config = dict(
    gain_aug_db=6,
    spec_augment=False,
    activation='leaky_relu',
    stem='single',
    init='torch_default',
    lr=0.0032,
    ema_decay=0.999,
    batch_size=64,
    final_lr_fraction=0,
    warmup_steps=590,
)
Rows from block 4, named by matrix and row number. Each number is 50 + 12 x the weight over the matrix's rms, rounded and kept within 0 to 99. All counts start at 0.
# convs0: first depthwise width-11 conv (model.blocks.4.convs.0.weight, 240x1x11), a 11 kernel
convs0.0:41 56 43 60 60 39 50 46 38 60 53
convs0.1:31 55 76 65 56 41 41 45 53 40 36
convs0.2:66 45 37 37 55 39 58 51 64 56 38
convs0.3:54 69 42 43 52 47 43 31 55 76 53
convs0.4:50 59 48 51 59 65 59 50 54 36 20
convs0.5:51 34 51 54 49 71 33 48 67 52 46
convs0.6:40 37 37 42 61 44 55 59 51 66 57
convs0.7:50 56 38 41 62 46 68 60 61 27 29
convs0.8:57 74 65 56 48 40 58 52 41 36 40
convs0.9:59 52 46 48 43 71 50 41 53 30 36
convs0.10:47 58 52 36 69 34 50 45 55 71 42
convs0.11:49 57 43 59 55 29 46 68 32 52 71
convs0.12:53 66 54 60 59 43 42 37 46 56 31
convs0.13:46 33 41 68 44 63 60 50 42 54 28
convs0.14:31 38 44 68 61 36 46 66 59 40 57
convs0.15:52 46 42 58 42 35 51 36 43 58 62
convs0.16:58 52 66 50 34 29 38 50 78 63 54
convs0.17:45 31 68 45 39 60 58 46 65 40 49
convs0.18:44 51 63 15 77 36 49 50 53 45 64
convs0.19:61 36 61 64 57 41 63 41 57 55 29
convs0.20:62 89 43 37 38 28 61 69 43 50 30
convs0.21:42 39 61 51 56 39 42 68 39 56 45
convs0.22:46 37 52 39 70 76 30 50 64 47 52
convs0.23:27 64 48 59 37 54 59 42 60 51 51
convs0.24:39 52 38 37 55 65 42 62 52 53 55
convs0.25:43 46 70 53 71 40 40 62 36 48 30
convs0.26:67 52 52 26 41 50 51 72 35 42 55
convs0.27:49 62 46 28 41 36 55 65 63 50 42
convs0.28:38 55 44 25 48 88 42 60 56 41 59
convs0.29:58 67 26 60 62 43 53 37 33 68 58
convs0.30:53 41 63 54 62 44 58 43 30 64 53
convs0.31:72 56 60 38 32 36 47 62 43 64 59
convs0.32:44 37 53 56 46 39 55 42 61 36 66
convs0.33:53 32 39 72 68 42 51 61 41 41 40
convs0.34:42 41 42 70 64 49 47 57 41 60 35
convs0.35:50 47 68 48 43 65 72 60 36 27 26
convs0.36:43 64 59 37 53 46 50 52 42 70 37
convs0.37:56 72 66 35 54 41 34 35 54 45 50
convs0.38:61 41 31 46 60 54 54 40 71 53 32
convs0.39:29 52 30 46 41 42 63 78 40 59 42
convs0.40:63 33 76 68 45 44 64 43 42 45 32
convs0.41:67 54 67 66 61 54 27 37 36 49 33
convs0.42:55 42 26 46 60 54 59 68 53 65 30
convs0.43:36 57 67 58 32 69 31 50 62 33 59
convs0.44:60 65 65 52 40 45 58 54 50 33 24
convs0.45:49 58 61 51 65 26 41 42 46 67 47
convs0.46:48 72 51 34 53 63 42 63 46 56 32
convs0.47:40 29 54 59 57 58 60 48 59 35 43
convs0.48:46 59 59 37 77 15 63 45 52 55 39
convs0.49:43 32 59 31 38 57 55 65 51 54 35
convs0.50:53 53 65 49 40 52 42 56 61 60 44
convs0.51:40 47 36 39 59 59 60 46 62 37 68
convs0.52:49 33 45 67 48 30 75 44 41 69 44
convs0.53:50 59 28 52 57 26 53 49 50 56 73
convs0.54:77 52 54 31 63 45 52 36 44 56 46
convs0.55:58 68 34 41 54 72 43 60 35 59 20
convs0.56:42 36 67 41 37 72 62 39 59 43 37
convs0.57:53 65 32 20 64 61 45 66 50 51 57
convs0.58:56 56 41 57 36 41 54 56 63 35 57
convs0.59:60 62 58 58 61 58 29 57 41 40 44
convs0.60:46 39 38 45 61 65 41 64 61 47 49
convs0.61:47 28 31 45 63 62 61 63 51 65 57
convs0.62:55 58 50 38 51 64 47 54 39 42 44
convs0.63:59 26 54 64 47 40 39 61 59 40 49
convs0.64:31 27 65 54 23 71 65 40 38 59 63
convs0.65:52 62 57 39 32 48 53 57 47 56 66
convs0.66:62 51 60 52 30 46 71 47 36 65 44
convs0.67:65 56 53 46 33 29 27 35 47 41 52
convs0.68:58 48 71 65 44 51 54 54 52 33 46
convs0.69:38 52 51 53 44 34 48 55 61 57 54
convs0.70:43 63 64 48 40 65 43 48 40 58 56
convs0.71:60 62 52 35 42 49 70 62 34 28 54
convs0.72:57 62 58 64 40 53 38 53 41 39 37
convs0.73:44 42 57 49 54 48 42 56 71 52 54
convs0.74:60 64 53 25 45 51 49 59 59 50 46
convs0.75:39 55 49 38 58 70 64 55 49 31 41
convs0.76:51 45 53 52 52 36 36 62 77 43 44
convs0.77:63 25 46 57 44 74 38 55 51 66 39
convs0.78:53 77 38 45 46 77 45 44 42 50 53
convs0.79:44 41 69 55 64 41 37 47 48 59 47
convs0.80:41 51 45 43 45 45 44 49 65 66 81
convs0.81:51 59 57 42 55 43 28 44 61 45 44
convs0.82:54 67 31 52 52 64 52 49 41 38 47
convs0.83:58 72 51 69 34 39 70 45 27 45 50
convs0.84:42 64 33 50 30 37 58 55 63 57 59
convs0.85:50 42 40 31 46 61 50 59 65 41 68
convs0.86:54 61 57 54 49 47 45 54 41 68 49
convs0.87:58 44 54 38 53 54 54 55 48 41 58
convs0.88:71 35 51 75 65 35 41 36 57 46 29
convs0.89:40 79 46 36 58 35 45 59 39 68 52
convs0.90:62 54 39 57 45 26 41 49 61 59 52
convs0.91:45 75 45 70 29 35 66 36 38 62 58
convs0.92:55 62 64 65 53 30 60 49 38 53 30
convs0.93:47 64 50 69 37 60 59 45 43 51 36
convs0.94:47 50 40 57 45 53 31 41 72 67 52
convs0.95:37 46 32 47 45 62 53 57 56 59 57
convs0.96:47 44 48 38 54 33 50 55 66 51 70
convs0.97:48 37 31 64 63 43 46 47 56 60 51
convs0.98:69 37 69 68 30 36 53 41 45 61 38
convs0.99:66 57 31 30 64 75 60 59 54 42 19
convs0.100:44 43 46 53 50 52 71 51 47 53 42
convs0.101:35 39 41 65 44 48 43 64 41 37 66
convs0.102:55 40 56 71 37 45 60 46 41 52 49
convs0.103:55 35 50 69 46 63 50 37 30 57 36
convs0.104:41 73 52 39 45 42 47 54 59 50 45
convs0.105:59 15 50 47 49 62 32 24 59 52 36
convs0.106:60 72 73 74 50 36 26 29 48 56 46
convs0.107:28 68 26 43 47 29 63 82 33 55 37
convs0.108:38 69 51 43 54 73 50 68 32 45 33
convs0.109:50 25 46 61 47 55 40 49 65 49 57
convs0.110:45 62 30 38 68 60 38 58 42 54 50
convs0.111:47 62 41 76 50 40 37 32 48 48 48
convs0.112:58 33 41 33 56 82 30 54 67 59 50
convs0.113:58 40 60 36 46 63 72 42 32 45 44
convs0.114:58 40 47 52 70 38 43 41 48 69 46
convs0.115:53 52 55 62 34 21 51 58 48 62 61
convs0.116:41 37 44 61 65 22 58 47 73 53 46
convs0.117:35 38 28 35 49 71 58 52 59 60 63
convs0.118:47 34 57 29 46 51 45 57 71 56 67
convs0.119:56 44 58 30 55 71 46 62 38 34 54
convs0.120:30 40 29 38 44 59 61 75 47 68 63
convs0.121:48 34 63 66 62 28 36 45 38 54 72
convs0.122:49 38 50 54 42 49 45 62 53 63 50
convs0.123:55 74 32 43 56 43 35 63 39 62 42
convs0.124:56 46 57 51 58 65 41 61 52 36 33
convs0.125:45 79 48 61 43 35 58 27 48 38 51
convs0.126:30 37 48 53 41 42 43 45 63 70 72
convs0.127:41 21 52 66 61 55 43 39 54 49 58
convs0.128:55 41 41 65 36 54 63 52 32 62 50
convs0.129:34 58 67 45 44 67 39 63 33 53 40
convs0.130:44 53 36 45 51 72 68 61 54 40 47
convs0.131:61 76 49 53 61 45 53 61 44 60 27
convs0.132:57 37 30 52 61 30 58 56 60 30 63
convs0.133:44 34 48 38 70 57 47 39 54 56 65
convs0.134:48 62 62 37 60 49 45 53 45 58 32
convs0.135:36 40 55 63 61 46 50 36 61 51 62
convs0.136:42 70 48 46 44 54 50 35 72 70 42
convs0.137:34 47 52 56 60 33 51 67 51 65 42
convs0.138:68 62 45 61 30 35 73 40 37 44 64
convs0.139:51 44 58 82 50 54 56 41 24 47 35
convs0.140:62 29 63 55 52 52 51 34 52 47 69
convs0.141:35 50 57 33 40 60 52 54 68 42 56
convs0.142:64 50 56 38 49 60 36 59 41 49 48
convs0.143:46 33 59 56 40 39 49 62 44 49 74
convs0.144:56 72 41 48 47 56 27 62 63 48 39
convs0.145:34 42 47 69 37 44 41 58 32 53 74
convs0.146:47 75 60 50 32 55 63 36 37 78 46
convs0.147:60 49 61 45 53 40 34 50 68 63 49
convs0.148:53 41 46 58 47 46 51 57 58 42 60
convs0.149:66 56 29 59 61 34 38 72 39 47 52
convs0.150:42 75 33 28 64 56 28 55 52 49 64
convs0.151:43 66 59 53 39 55 49 71 40 33 29
convs0.152:72 40 57 54 38 60 58 71 34 44 16
convs0.153:61 38 60 40 45 48 42 39 51 71 66
convs0.154:51 31 47 80 39 28 58 65 52 65 38
convs0.155:56 48 41 64 75 39 61 58 44 47 31
convs0.156:60 46 31 46 56 54 64 62 46 45 42
convs0.157:59 58 35 26 67 50 57 45 44 62 58
convs0.158:35 56 45 40 51 77 64 58 62 44 27
convs0.159:51 51 36 41 70 69 53 64 43 26 47
convs0.160:29 45 54 44 34 47 48 42 62 55 68
convs0.161:34 31 55 43 50 54 74 56 57 56 41
convs0.162:68 55 47 68 47 32 53 64 34 49 48
convs0.163:64 48 71 49 42 40 39 43 44 46 41
convs0.164:44 32 28 59 59 57 41 68 63 48 53
convs0.165:57 34 56 64 53 72 65 53 37 27 61
convs0.166:50 42 52 36 57 31 61 48 44 62 39
convs0.167:51 50 35 37 46 52 46 51 61 63 51
convs0.168:72 74 45 54 51 69 48 57 51 42 26
convs0.169:49 59 42 34 43 69 38 49 59 51 61
convs0.170:48 53 61 52 43 48 41 67 69 40 33
convs0.171:47 60 61 54 45 43 39 46 67 45 38
convs0.172:26 60 36 52 58 51 62 58 58 52 48
convs0.173:67 63 56 43 47 35 48 48 44 56 68
convs0.174:39 60 53 44 56 49 63 44 68 59 41
convs0.175:37 33 31 57 57 59 49 52 67 51 60
convs0.176:41 57 53 31 35 64 40 46 66 61 52
convs0.177:58 56 54 45 32 48 37 49 53 41 73
convs0.178:40 70 36 46 61 60 55 55 54 49 30
convs0.179:65 43 68 56 50 72 35 37 41 45 31
convs0.180:52 42 48 27 60 40 54 59 48 68 39
convs0.181:45 30 50 41 47 63 43 59 63 63 53
convs0.182:58 43 57 41 48 67 53 63 41 36 39
convs0.183:53 61 25 36 47 60 58 56 57 65 39
convs0.184:62 48 53 53 45 42 64 42 18 50 53
convs0.185:66 48 42 57 80 68 35 41 22 54 45
convs0.186:48 61 45 60 46 51 57 28 72 39 44
convs0.187:40 68 58 53 59 44 54 41 42 40 50
convs0.188:62 74 40 36 59 58 42 35 40 51 48
convs0.189:46 61 49 74 57 27 37 40 65 52 40
convs0.190:42 54 58 35 62 39 50 59 31 65 46
convs0.191:35 49 61 29 50 64 55 60 57 55 49
convs0.192:53 55 83 55 42 44 54 60 31 34 46
convs0.193:31 54 68 50 58 36 38 45 58 68 49
convs0.194:44 44 40 53 49 60 56 61 59 48 51
convs0.195:34 30 51 52 59 49 40 54 55 64 75
convs0.196:51 32 49 42 56 63 48 66 38 43 64
convs0.197:79 47 64 56 43 48 56 36 32 35 56
convs0.198:67 60 39 62 54 56 51 49 48 39 30
convs0.199:54 60 39 54 34 61 80 32 34 44 56
convs0.200:64 64 36 56 35 70 47 30 35 63 44
convs0.201:47 51 51 77 38 35 57 61 45 36 50
convs0.202:37 60 65 32 42 60 64 57 24 62 42
convs0.203:36 72 50 27 47 41 50 51 41 62 63
convs0.204:70 43 71 64 42 53 49 30 54 48 45
convs0.205:56 57 53 55 63 45 67 43 54 30 33
convs0.206:47 59 57 47 39 45 49 69 45 41 48
convs0.207:58 54 51 40 46 32 49 56 49 37 68
convs0.208:34 47 57 68 57 36 56 63 37 47 33
convs0.209:61 56 56 67 57 35 43 39 38 44 65
convs0.210:42 32 66 54 73 35 38 59 58 46 52
convs0.211:57 77 41 43 42 53 28 59 48 72 52
convs0.212:32 31 56 61 36 38 76 56 51 41 37
convs0.213:31 27 49 55 43 56 59 34 43 24 48
convs0.214:35 45 72 31 40 65 43 43 49 77 70
convs0.215:39 40 46 44 53 42 54 30 63 70 71
convs0.216:47 41 53 65 58 46 70 62 44 42 35
convs0.217:77 49 42 68 32 50 39 58 43 41 42
convs0.218:57 80 40 29 47 57 42 53 55 30 57
convs0.219:49 59 73 66 40 23 36 54 62 41 56
convs0.220:33 32 67 47 55 43 60 44 42 63 57
convs0.221:58 66 35 53 41 63 65 53 40 44 31
convs0.222:40 35 43 33 52 53 44 57 51 60 70
convs0.223:55 58 65 36 55 31 58 45 45 56 49
convs0.224:39 65 63 35 37 50 51 44 40 43 46
convs0.225:49 59 53 46 46 59 36 31 66 50 62
convs0.226:40 50 33 58 59 48 66 37 47 61 49
convs0.227:35 35 60 39 66 44 58 48 61 51 64
convs0.228:65 60 38 63 45 60 45 62 43 45 39
convs0.229:41 59 34 46 51 42 44 44 72 66 56
convs0.230:57 59 27 65 56 26 56 58 55 47 49
convs0.231:47 29 50 31 38 45 54 60 63 64 74
convs0.232:53 32 36 53 64 41 41 45 48 57 70
convs0.233:45 70 39 32 56 73 34 40 41 71 42
convs0.234:71 46 40 53 49 69 46 49 29 57 32
convs0.235:47 40 37 48 47 43 52 54 62 58 70
convs0.236:64 24 47 64 55 63 27 65 61 34 43
convs0.237:69 56 54 45 36 39 38 68 73 37 50
convs0.238:52 64 55 52 60 32 57 43 51 35 34
convs0.239:48 46 48 51 68 50 33 46 69 42 48