Rows from block 3, named by matrix and row number. Each number is 500 + 50 x the weight over its row's rms, rounded and kept within 0 to 999. All counts start at 0. Numbers have three digits each. After the name is the row's rms in percent of the matrix's.
# short0: shortcut pointwise conv, stride 2 (model.blocks.3.short.0.weight, 240x192x1), inputs 96-191
short0.22 098:526516526393506510521521531484549601516563545557503502497509617517538461581518498471558391438511443503494524439580567485415493421456559500502484431488564521452476502512489428484523483461561575440437483484473504519429553483515453526503442463422437495513501436494422459502482524417519459423
short0.23 097:458403469416513491500451456492540459478337481474515544447490513472482589538478446457453436522430502425474523539387545456535457547510462483403376531580519542502488458517458586510521556393561508527513466549416529564612504548500487529586502503463519449488472508444557480527570503552446553528
short0.24 099:495445505543471456506551539571558500522508430501441441439499457508518501432514475476537480476443502488567583408498486499481516359529457445544481441504537399409448531529484504561477423556519523516488480443434553418471552573504487502492478481466540499469414455390384435577519518464489473545
short0.25 097:472527457486462544429480535492523351411384511482530615480557481492522495454501434451426531457391418489549462476399508486593534586509493495497459540513559497571465463516496468521477540472463571573644526537412500497599426495486431493528510532586441474520544457533529517474514517484515458497
short0.26 100:584487458502498437407541538572537434485447496497520397480487383441494502422503561535504544491338529514491429539521519467464441511520503431470433454512467511549441520514471493498480483412493378472501494510423541412506475551555417506464386470477536520524570539446595458489602515478473495451
short0.27 098:424506467530535446362441506524474519507476551547521456523430378446447543425455421494481530482476511448532319454477565478481427513446519504498425427519432434473529481472473519489450497525456441492500511505385531496387542445489515476487493495480438492416455505417506512526518473500502469400
short0.28 100:494482422507479542565464547472540507573509480500548574498443466499432533456451482535451425452507514486587496408496457470541485527507463466511475560467568513583488483443468587495357483539441507488426519506562483542452551529474514455575474419589359417471411405412535485577420489404535505510
short0.29 103:456518524580496464501465513551532550509562486515525455572486536457483550448548516566519535520479461427443486622528548445546558514569548590499556537523502514474471530508499464479484540531514494519578553511599624548509624533527522605388538531491566554511569494548501533508502550602501610500
short0.30 099:510435465460466519523528492485401448525497433565552535387547525535531528452348481435502477435528553525558508494442460524513463502455384499508500522506442463540498519408517519565546515411480407569479466571468392451495463393489549505496484504502567478555448494464520539484478489497539435413
short0.31 102:426408402485469471514514586511505505404477442550475476423481488467475539493516576493477418389497484506511450459554492427482506489510499487522508456487501435507449434492474410421489433524452466438441476435407570448404423460527476507470482452461509507495456589461430424499435491488467521441
short0.32 118:479468426445458469448483458360471467484451491489443485500463472497455496477422452477493473456498460432494484454460423425466465414489438392490407463464485462512511514460489362415462465449441506514483536469503445499446553469432469454501525431454443498550476468474439484454498422465393490442
short0.33 102:542536492501527394468458447371451428431489513524505513400549524472359416444509405534539489459453444432528452589392546597505471495546477458410448503467367469443523407568507524498482415485502536513518507439567503517485420466458497557467478439503487491461472509453458524585522523572554488490
short0.34 100:479500485575450408530412491428474470433492553519439440493496502483441466461544440452416572440477568496487438534473493455479512483508561451547545510426442511505510441559477428505433437551458479497544550435446551534434531518436455412381483497500445568544541428481464478460541540521478604511
short0.35 104:500393460457443431492525415430453368514418412435377544399550456583475501542452443450410478475525477514454532535455478542506423461466390420510499506477458453509487490493357570484432504497444491485488496507509432441542516457500554526485528500476477475511365506490511454537429515503510482466
short0.36 100:510516476515417491442511420498374485487515409485528492500474414519470466482528470494484530400489526499349422417531412559547489447500522458448516527579513529484503585487438478486459451512537500489394555443494540530571485472504494397414510502495518480456619543545534605445467538514488532480
short0.37 099:471602413487554523459577570506471524430508454514592460526482467483549433379399500475491525480414571510504495493496507558520501470494513452432494477540480540492510509510516540511570437464538516501421516519535473445510501366492409538440462430470486565541518510477466546494491492500507512495
short0.38 101:465458522490483532486502410515489402479485444467500340470526458511486524476452475422510475556456490464380502551436454535425510481552479540460510477551491459453527520475501538536490514589583460534429498486409508461545559505478556509484556508471569514421495526511488559516493545523470549493
short0.39 103:526508505388458538430485516452513570422509501533410578459423531543560464558414501473487425550458412502487510518532485497371410425457475466559559477512545507518445476496431412395492476529427533500482511467562466459503481479438417395474418410433472366429528545480469483475482498452482437462
short0.40 102:505522443481552586521576515539485402493540530437620533551491538436433466428565530547423436488488426449455450473465501483520389474460461483453480485446466497614512521522594510506486588489378479448512448471523438546451447529463402518461468449601439553568469486503436500471479435449474541502
short0.41 097:533521512483479372418452502382434610492497467483400518456555457452434486562424548488468486431441546463524518476465498522441483492498468482540420528449465537492487497408444407445397435484446477502414427462514524496418421462504391504516396475432476509552585472524562491540520447471491509429
short0.42 102:568448491481559472460495519476569517419491463536358417530509449431510480530489455564488463524447546490578461424526535503506554482489521460443569521360459558440486459515507381502564498476524516427481510435532547456297493444502398563526409401555432512451488537506429496453571524532525401476
short0.43 097:433501466534482450462504473488539565492376488419413491443538446512477504508498514370518555469519470397499489564475486476436541475560503459450455479402457434475462457422516508434581532477505512425409458461453537461511564485527519448639494487509405437478459432513422544457454583557385462444
short0.44 098:489457503573541460557412555462578487587457568460531455466382367504527418468472620544493420460583479486468539589563596532447455421500548499477510393542484567544481444560466552525555482473594535494533490502435501516561455563527550469487590464486465482523452538510489500478512510442547448575
short0.45 095:504545560503521429495405451494480482548431506514536513475530459545490491496576560488516458410450410549537492578465572522458371513469560458443492408457479483425378454546540504513509439422552546561518476486459534513571477508430490554479507563496547484421530512498515563399487516549536439511
short0.46 104:497460504373401445427503547453501535486368510499478529478548562445558447485496446426455513479412478476535469507512492408518562455488469512464420484520463360501454474516452489520505520439570529541539441563525470448531504510531512446535464428344517464568470455464486538487474463490451475455
short0.47 097:466405517485484336394527537546471516573516449553503493414599481484501511482522524446465554491417589497465346512441572477477484486458437509429366471496540505430392507518578514409467474487507461507516513514419577520505558458479437454548489426548422521500493418479485443460438493522423469400
short0.48 102:465496481451464522513555497434465500573544482566531520509554498534503465465435554545520353520506495428554516456487542567470472419406396478440449419481535525488518493477569427542498503525503616445398473445565406431473396415479440544545458447439524445446415481497501427448568475465470406557
short0.49 093:526422504587579476518516336528557411423540530423543468454599492519479534537563390438564478503487452358467508541387532528431400473466531551488403424473464498592453490491546498486587445497473447447438452515505462491512502493505474523527518570537515546562429487552435404474472582498515494482
short0.50 096:392558521559493412437496465502537502469487558527573521502475452558418558460548421464459596498543528515417448566473553518496557614566512523520491497513499416415511522572448494424552356544442533543530511476453504471497461506542521475420600476462595427487491579532482499505547508563474431419
short0.51 095:439500550525412476516492466455380415387551486483512463536447560516467420509549461484398524549505498515477478455551492505480554483507501510490511562530533529534488479567471483506501440388485397520545532522506565638445497485487444495401451502446585529524595467589463465510557380514421535518
short0.52 093:443491495456489445507496543411397504541439514472453497462530428436444523451512422479554461425501395431498483577466394526471506555501398352478436459567407476457386467454513527468523568485496479430489518381465505485460464457473504502555447431474438549487427455491437527511425458460411466471
short0.53 102:517481522411500471508498491463467498503607435497507483504457488498419450518527482555508508494500443444444476462518530532502483444409485479495491530456474543425482448564523441473472471494427459474375503504432462540445500472417355433472400419444437470451540545495434436478513470458484419445
short0.54 099:497481449492474519496423545411510566502483506496490540548448490487475521507499597421513500518465528552497500545558466438592580611443465467543502530525451477449476473470410417507413484502604533496466516491502522478473513412497478388495434401434500509456468553544600516479498499394525472508
short0.55 103:514514496524538531479508540477481486388518518490578486535489610458509451464516497511430449403426494348451437484480476484570436512460483535413462463550534496578543480494479476469475462503578508561522471561551501576486502488566441556461518421546393515488584511551435482510465470524517498522
short0.56 104:499447486489477536526447544472511523532557570487518555553461570528539512531385475506482354474497551528492533439529430437491526461411432503588494513548596437511434515417498414520414463498495482500558568457479460543495578505463517423458570521458403478557507494477482519432550496461527532422
short0.57 100:520607480532481469471520517517534517567502499505447462507471409501480602491515519534519450578501481459481525488477561552455442372443519471507576404423533507498505509519573471511576502547392537337432447483552420453517462524488359425495522532425554531517556484445531539430542518430504534529
short0.58 101:514536478446495523525460466417505415512411368477441500381491486543396479572565455459475428513487501454463508420477461552591533502554435436482491512488473405482533403475448587520479481513525543465386452467483456512521475489506489474510511514470430524559368405507480473591454439470485498504
short0.59 105:489467468475466498478538501450429502504503486426507494497515524503497454479435424457467496537517476437505464512455403411441501423430461422470405557511489361508508530446486498465494490434502440536523493429487462540486513454415535472508511456460440495514503413471474366499526456514391524460
short0.60 101:489530430555536566576514515449550536583473480561460547529502420555571543541497551476588384564579442515514551430521520571494523500442504545495526505438480536544467428459482451449502546501405584387486450456557461484480380451501514500439552580482412481440393482532510456431491462513521469558
short0.61 098:482376501493560421562475477421527596479494426488455466391513532381494436417556498435525479467437409374525456466451532486584460455478491590460458504410468446495465413531530468456455588489519555453399435425578551483423432511489423477466400419428459505538413500505388486519490460416499447420
short0.62 103:498509591464471492571516543506517490524529498498513536480441496489420500495542549517515476490539444503486519412527526475377510346443511421511555458455533537387446485542437433541510359492454508460371522503470501540444523525484414469514486447434367457446611556442545508520574437428461452528
short0.63 099:476489495468445417513526458514445457491460566462512526480543468438430486428556432513500509474533505431441506556445446383507466416507428484505491478480449462520528505558449512446533468534379594477499538505588457523478513508391412410616431357514518473455501463464512446486480466512463432429
short0.64 095:430444417486471507463461470442434460463457459458471462469515445481493547463497488398438406429421433504546437490482461560484391488460472450416470505443475472468411423484430469517464434489436487524396510449492564360474434379496540531460543440481499544537457538503514454473445540471555507444
short0.65 103:395594453450450522491514454423523501549487416578480518524459450524417453493506525540500531498483577456454424405509506479548560542588532494430530508418558395532542519541503431437482508536499516521415555522431421425440499447459512338422524582458408465520474452553416581501450499492470492427
short0.66 095:542441430436491489501471390462470540539548392462519385524535508505431572434476548532530489490512470453531520547500536556503504493474473468426503501460496545564479484442546485523487513583482446490386492507520530511438516527413515551449483473568587541408475537445463437392440573465498528553
short0.67 103:597476523478517517546495373547501530555570539543465473562527528515499605538542494556426527509440510480484442504449538527506523526443549517388458461512464447604450350552517501559492468521534449494503473619409506444470529474516423478414540607513560448599478553400460520477592536445456472518
short0.68 099:450506442450488507425483494472547508461526472516503619497456486560483554586488438439444396410516570474577463464504509447507397470463511478509478553530518450484556488526437480426500526436402510444469542543454465574522539444541510511572500455530444435533486493442524502536473517561445353428
short0.69 102:440493436580460593481509460528508415540434480490582473525474484567519591470455501554477505604504523509437547389455457445501491502536442491420517532458562387501519511471505567559528567431515487541460512386555463385445448523499491518494491572569568492604500416416427504470512484485433398466
short0.70 097:419550382534474465415559391557543475454445462554469490434525433445516450577449570455477545483492454543445432450460486504530548536555487500534523488489471594473470579417387507492524466507379517540452512578504505444539456471531544424531578528482511577548532482552514437456455467477471508413
short0.71 101:500446532536484575520571475591502473405460561584567540493539479469451394438447501435483477519533398512530504536486528505487471501422432517508489575509358491594521524485505521553571515379471340469491436608436512442509460503462541568529502473500464488553491472306514517527500492425522441352
short0.72 099:504601513509531523518488509475572563475481566439435424509431485457441549518451518466545463529543467511524338486458480497473541414519594518534527566530496485504476455510506427448493471439434456433499563528460473550518528471575545390543467470514460471467592415461535524489492541431446541443
short0.73 099:531523469613569531483474413483512443504550562541460547448584478533441466534546531420517523461605551487517502618508514521442496532535522588569497526527519512477447468469460448481531378480408548496520452512508467524481509437512471410526550510451511517461511488571484442380518489499543518504
short0.74 095:474468466522530469429451462532610479418428529505419440512518468452547555526567499453490460504523333521550437520502538499447536513524563568461513433401499497515481450498491443521474479482485471487558491418452572418436519482476479490498518518506487486474465544452450454411481551501529503549
short0.75 091:555525436535541425436475529424569490431503603493426527554444531548496514494530511595598503602485481580503420615474556491507503512542578467425576479474501518457508498584515509484535493458520502407522605551564599465481573528454481500529426484470549503488480485446528565496492528524466531550
short0.76 097:487588533530459369447539486543514522518431428455525477511487492480408546424456563497467519410520532510485463480523529573523486453542540511581565496521470403467468477494487472533501436574442467564474458521464484517546570507460481451429549574401593475451523451500527617523489564444468495531
short0.77 105:489493522483552450484460459476447530526489441559532393513480450548430437541483530506562477471498510496481484383535527472502474488575502481397468528551525422455486468495527504494531498427552405428378487448440439600528430527524554495480517578485369489476534520530522527531488531461471498409
short0.78 099:439431436485577422516432514370534448534460532510448456449497523610525506522398553524453440416506442447456518444526562544550507510498513492478358462527549491585509434403414416519369470468444424489488424504478473479539511472503489497437568537469492473517468409496562491562471506379489519470
short0.79 104:443378544538423491591503472549482421567485465541549532489538508518489434461553517510433468410476578518513558576517520480505441455450507514499481510551593396477500416496454498515495489441522469491536441512428451554520534557478520516538488539431487497546500485520543419444549508537526461482
short0.80 103:531480482408455437515516529514426493495536513542485577470446542556441536529480477472412450618513463480507480474487625544503519448493537542428539518524438534397441476559520499548482508494523538495471517436569495553375427511420451552418494504527413450547533522407451512553497395504462550498
short0.81 097:515430468462503517586392454485523590592495469493463390526438532518558547536470553504550403568517471485403515565510462498460555409421525490410505482503475494454511496444491576515426598424531465482433474551548516509562466482459508422489471434468533474460398444469486491402500518446535497513
short0.82 097:499573480533506525459482460544521460469441593509597542527487495503516506550442365431441508554468463514467416543293491468523458541511471491501453460519490450517524487494445636525527500488556486505515448494527465510611517504514546458512471531517495495538552539448494549511499514506441483478
short0.83 100:462536387493502487501368538523492567457541540557519516530431548511553496485485397535427431386523475406508461475453514517434465513538540470471581452423497565441528466473467519417425441567458497497450457459606496510560543465502511465489540528504457496526510496527500469477497473560467510470
short0.84 098:511444427454409540501498538480532490485519398559482490508453453466599525527534529542597431523521468509473544417513498437404559379568584463485559507500608470522436493499554530444476567465535589503446394511469568423557463562513483391467469498530554534563491525481525516460514504487461515453
short0.85 106:470546485482453517492540487505508520521519503520513544521540494519500468533383543434549455494524454531557466490450487445441519484452544495576550492480561470517514525442514396384509507541401465509509417567514379500519568490485500458462522514448473437486568488513502521399468457519437478424
short0.86 091:544471505488508465398523544499485540560531463566515481548514452533504592510461474488564509509384513500540451541428480495464505490422518492493511523525497556446455531486587469495527486478517443557579551477401487440522542481401526572532486509575523500566476488431417570503435503530505476453
short0.87 098:485464419560508508548493398476515532505513483499556522495451479486454506470524551453532521533472509424495480424559496495541569524566449541467482534561470475529392441367389560405472489432570505384520510514622525539511536506528491504418515515534505579504535473593555435532474520443454590477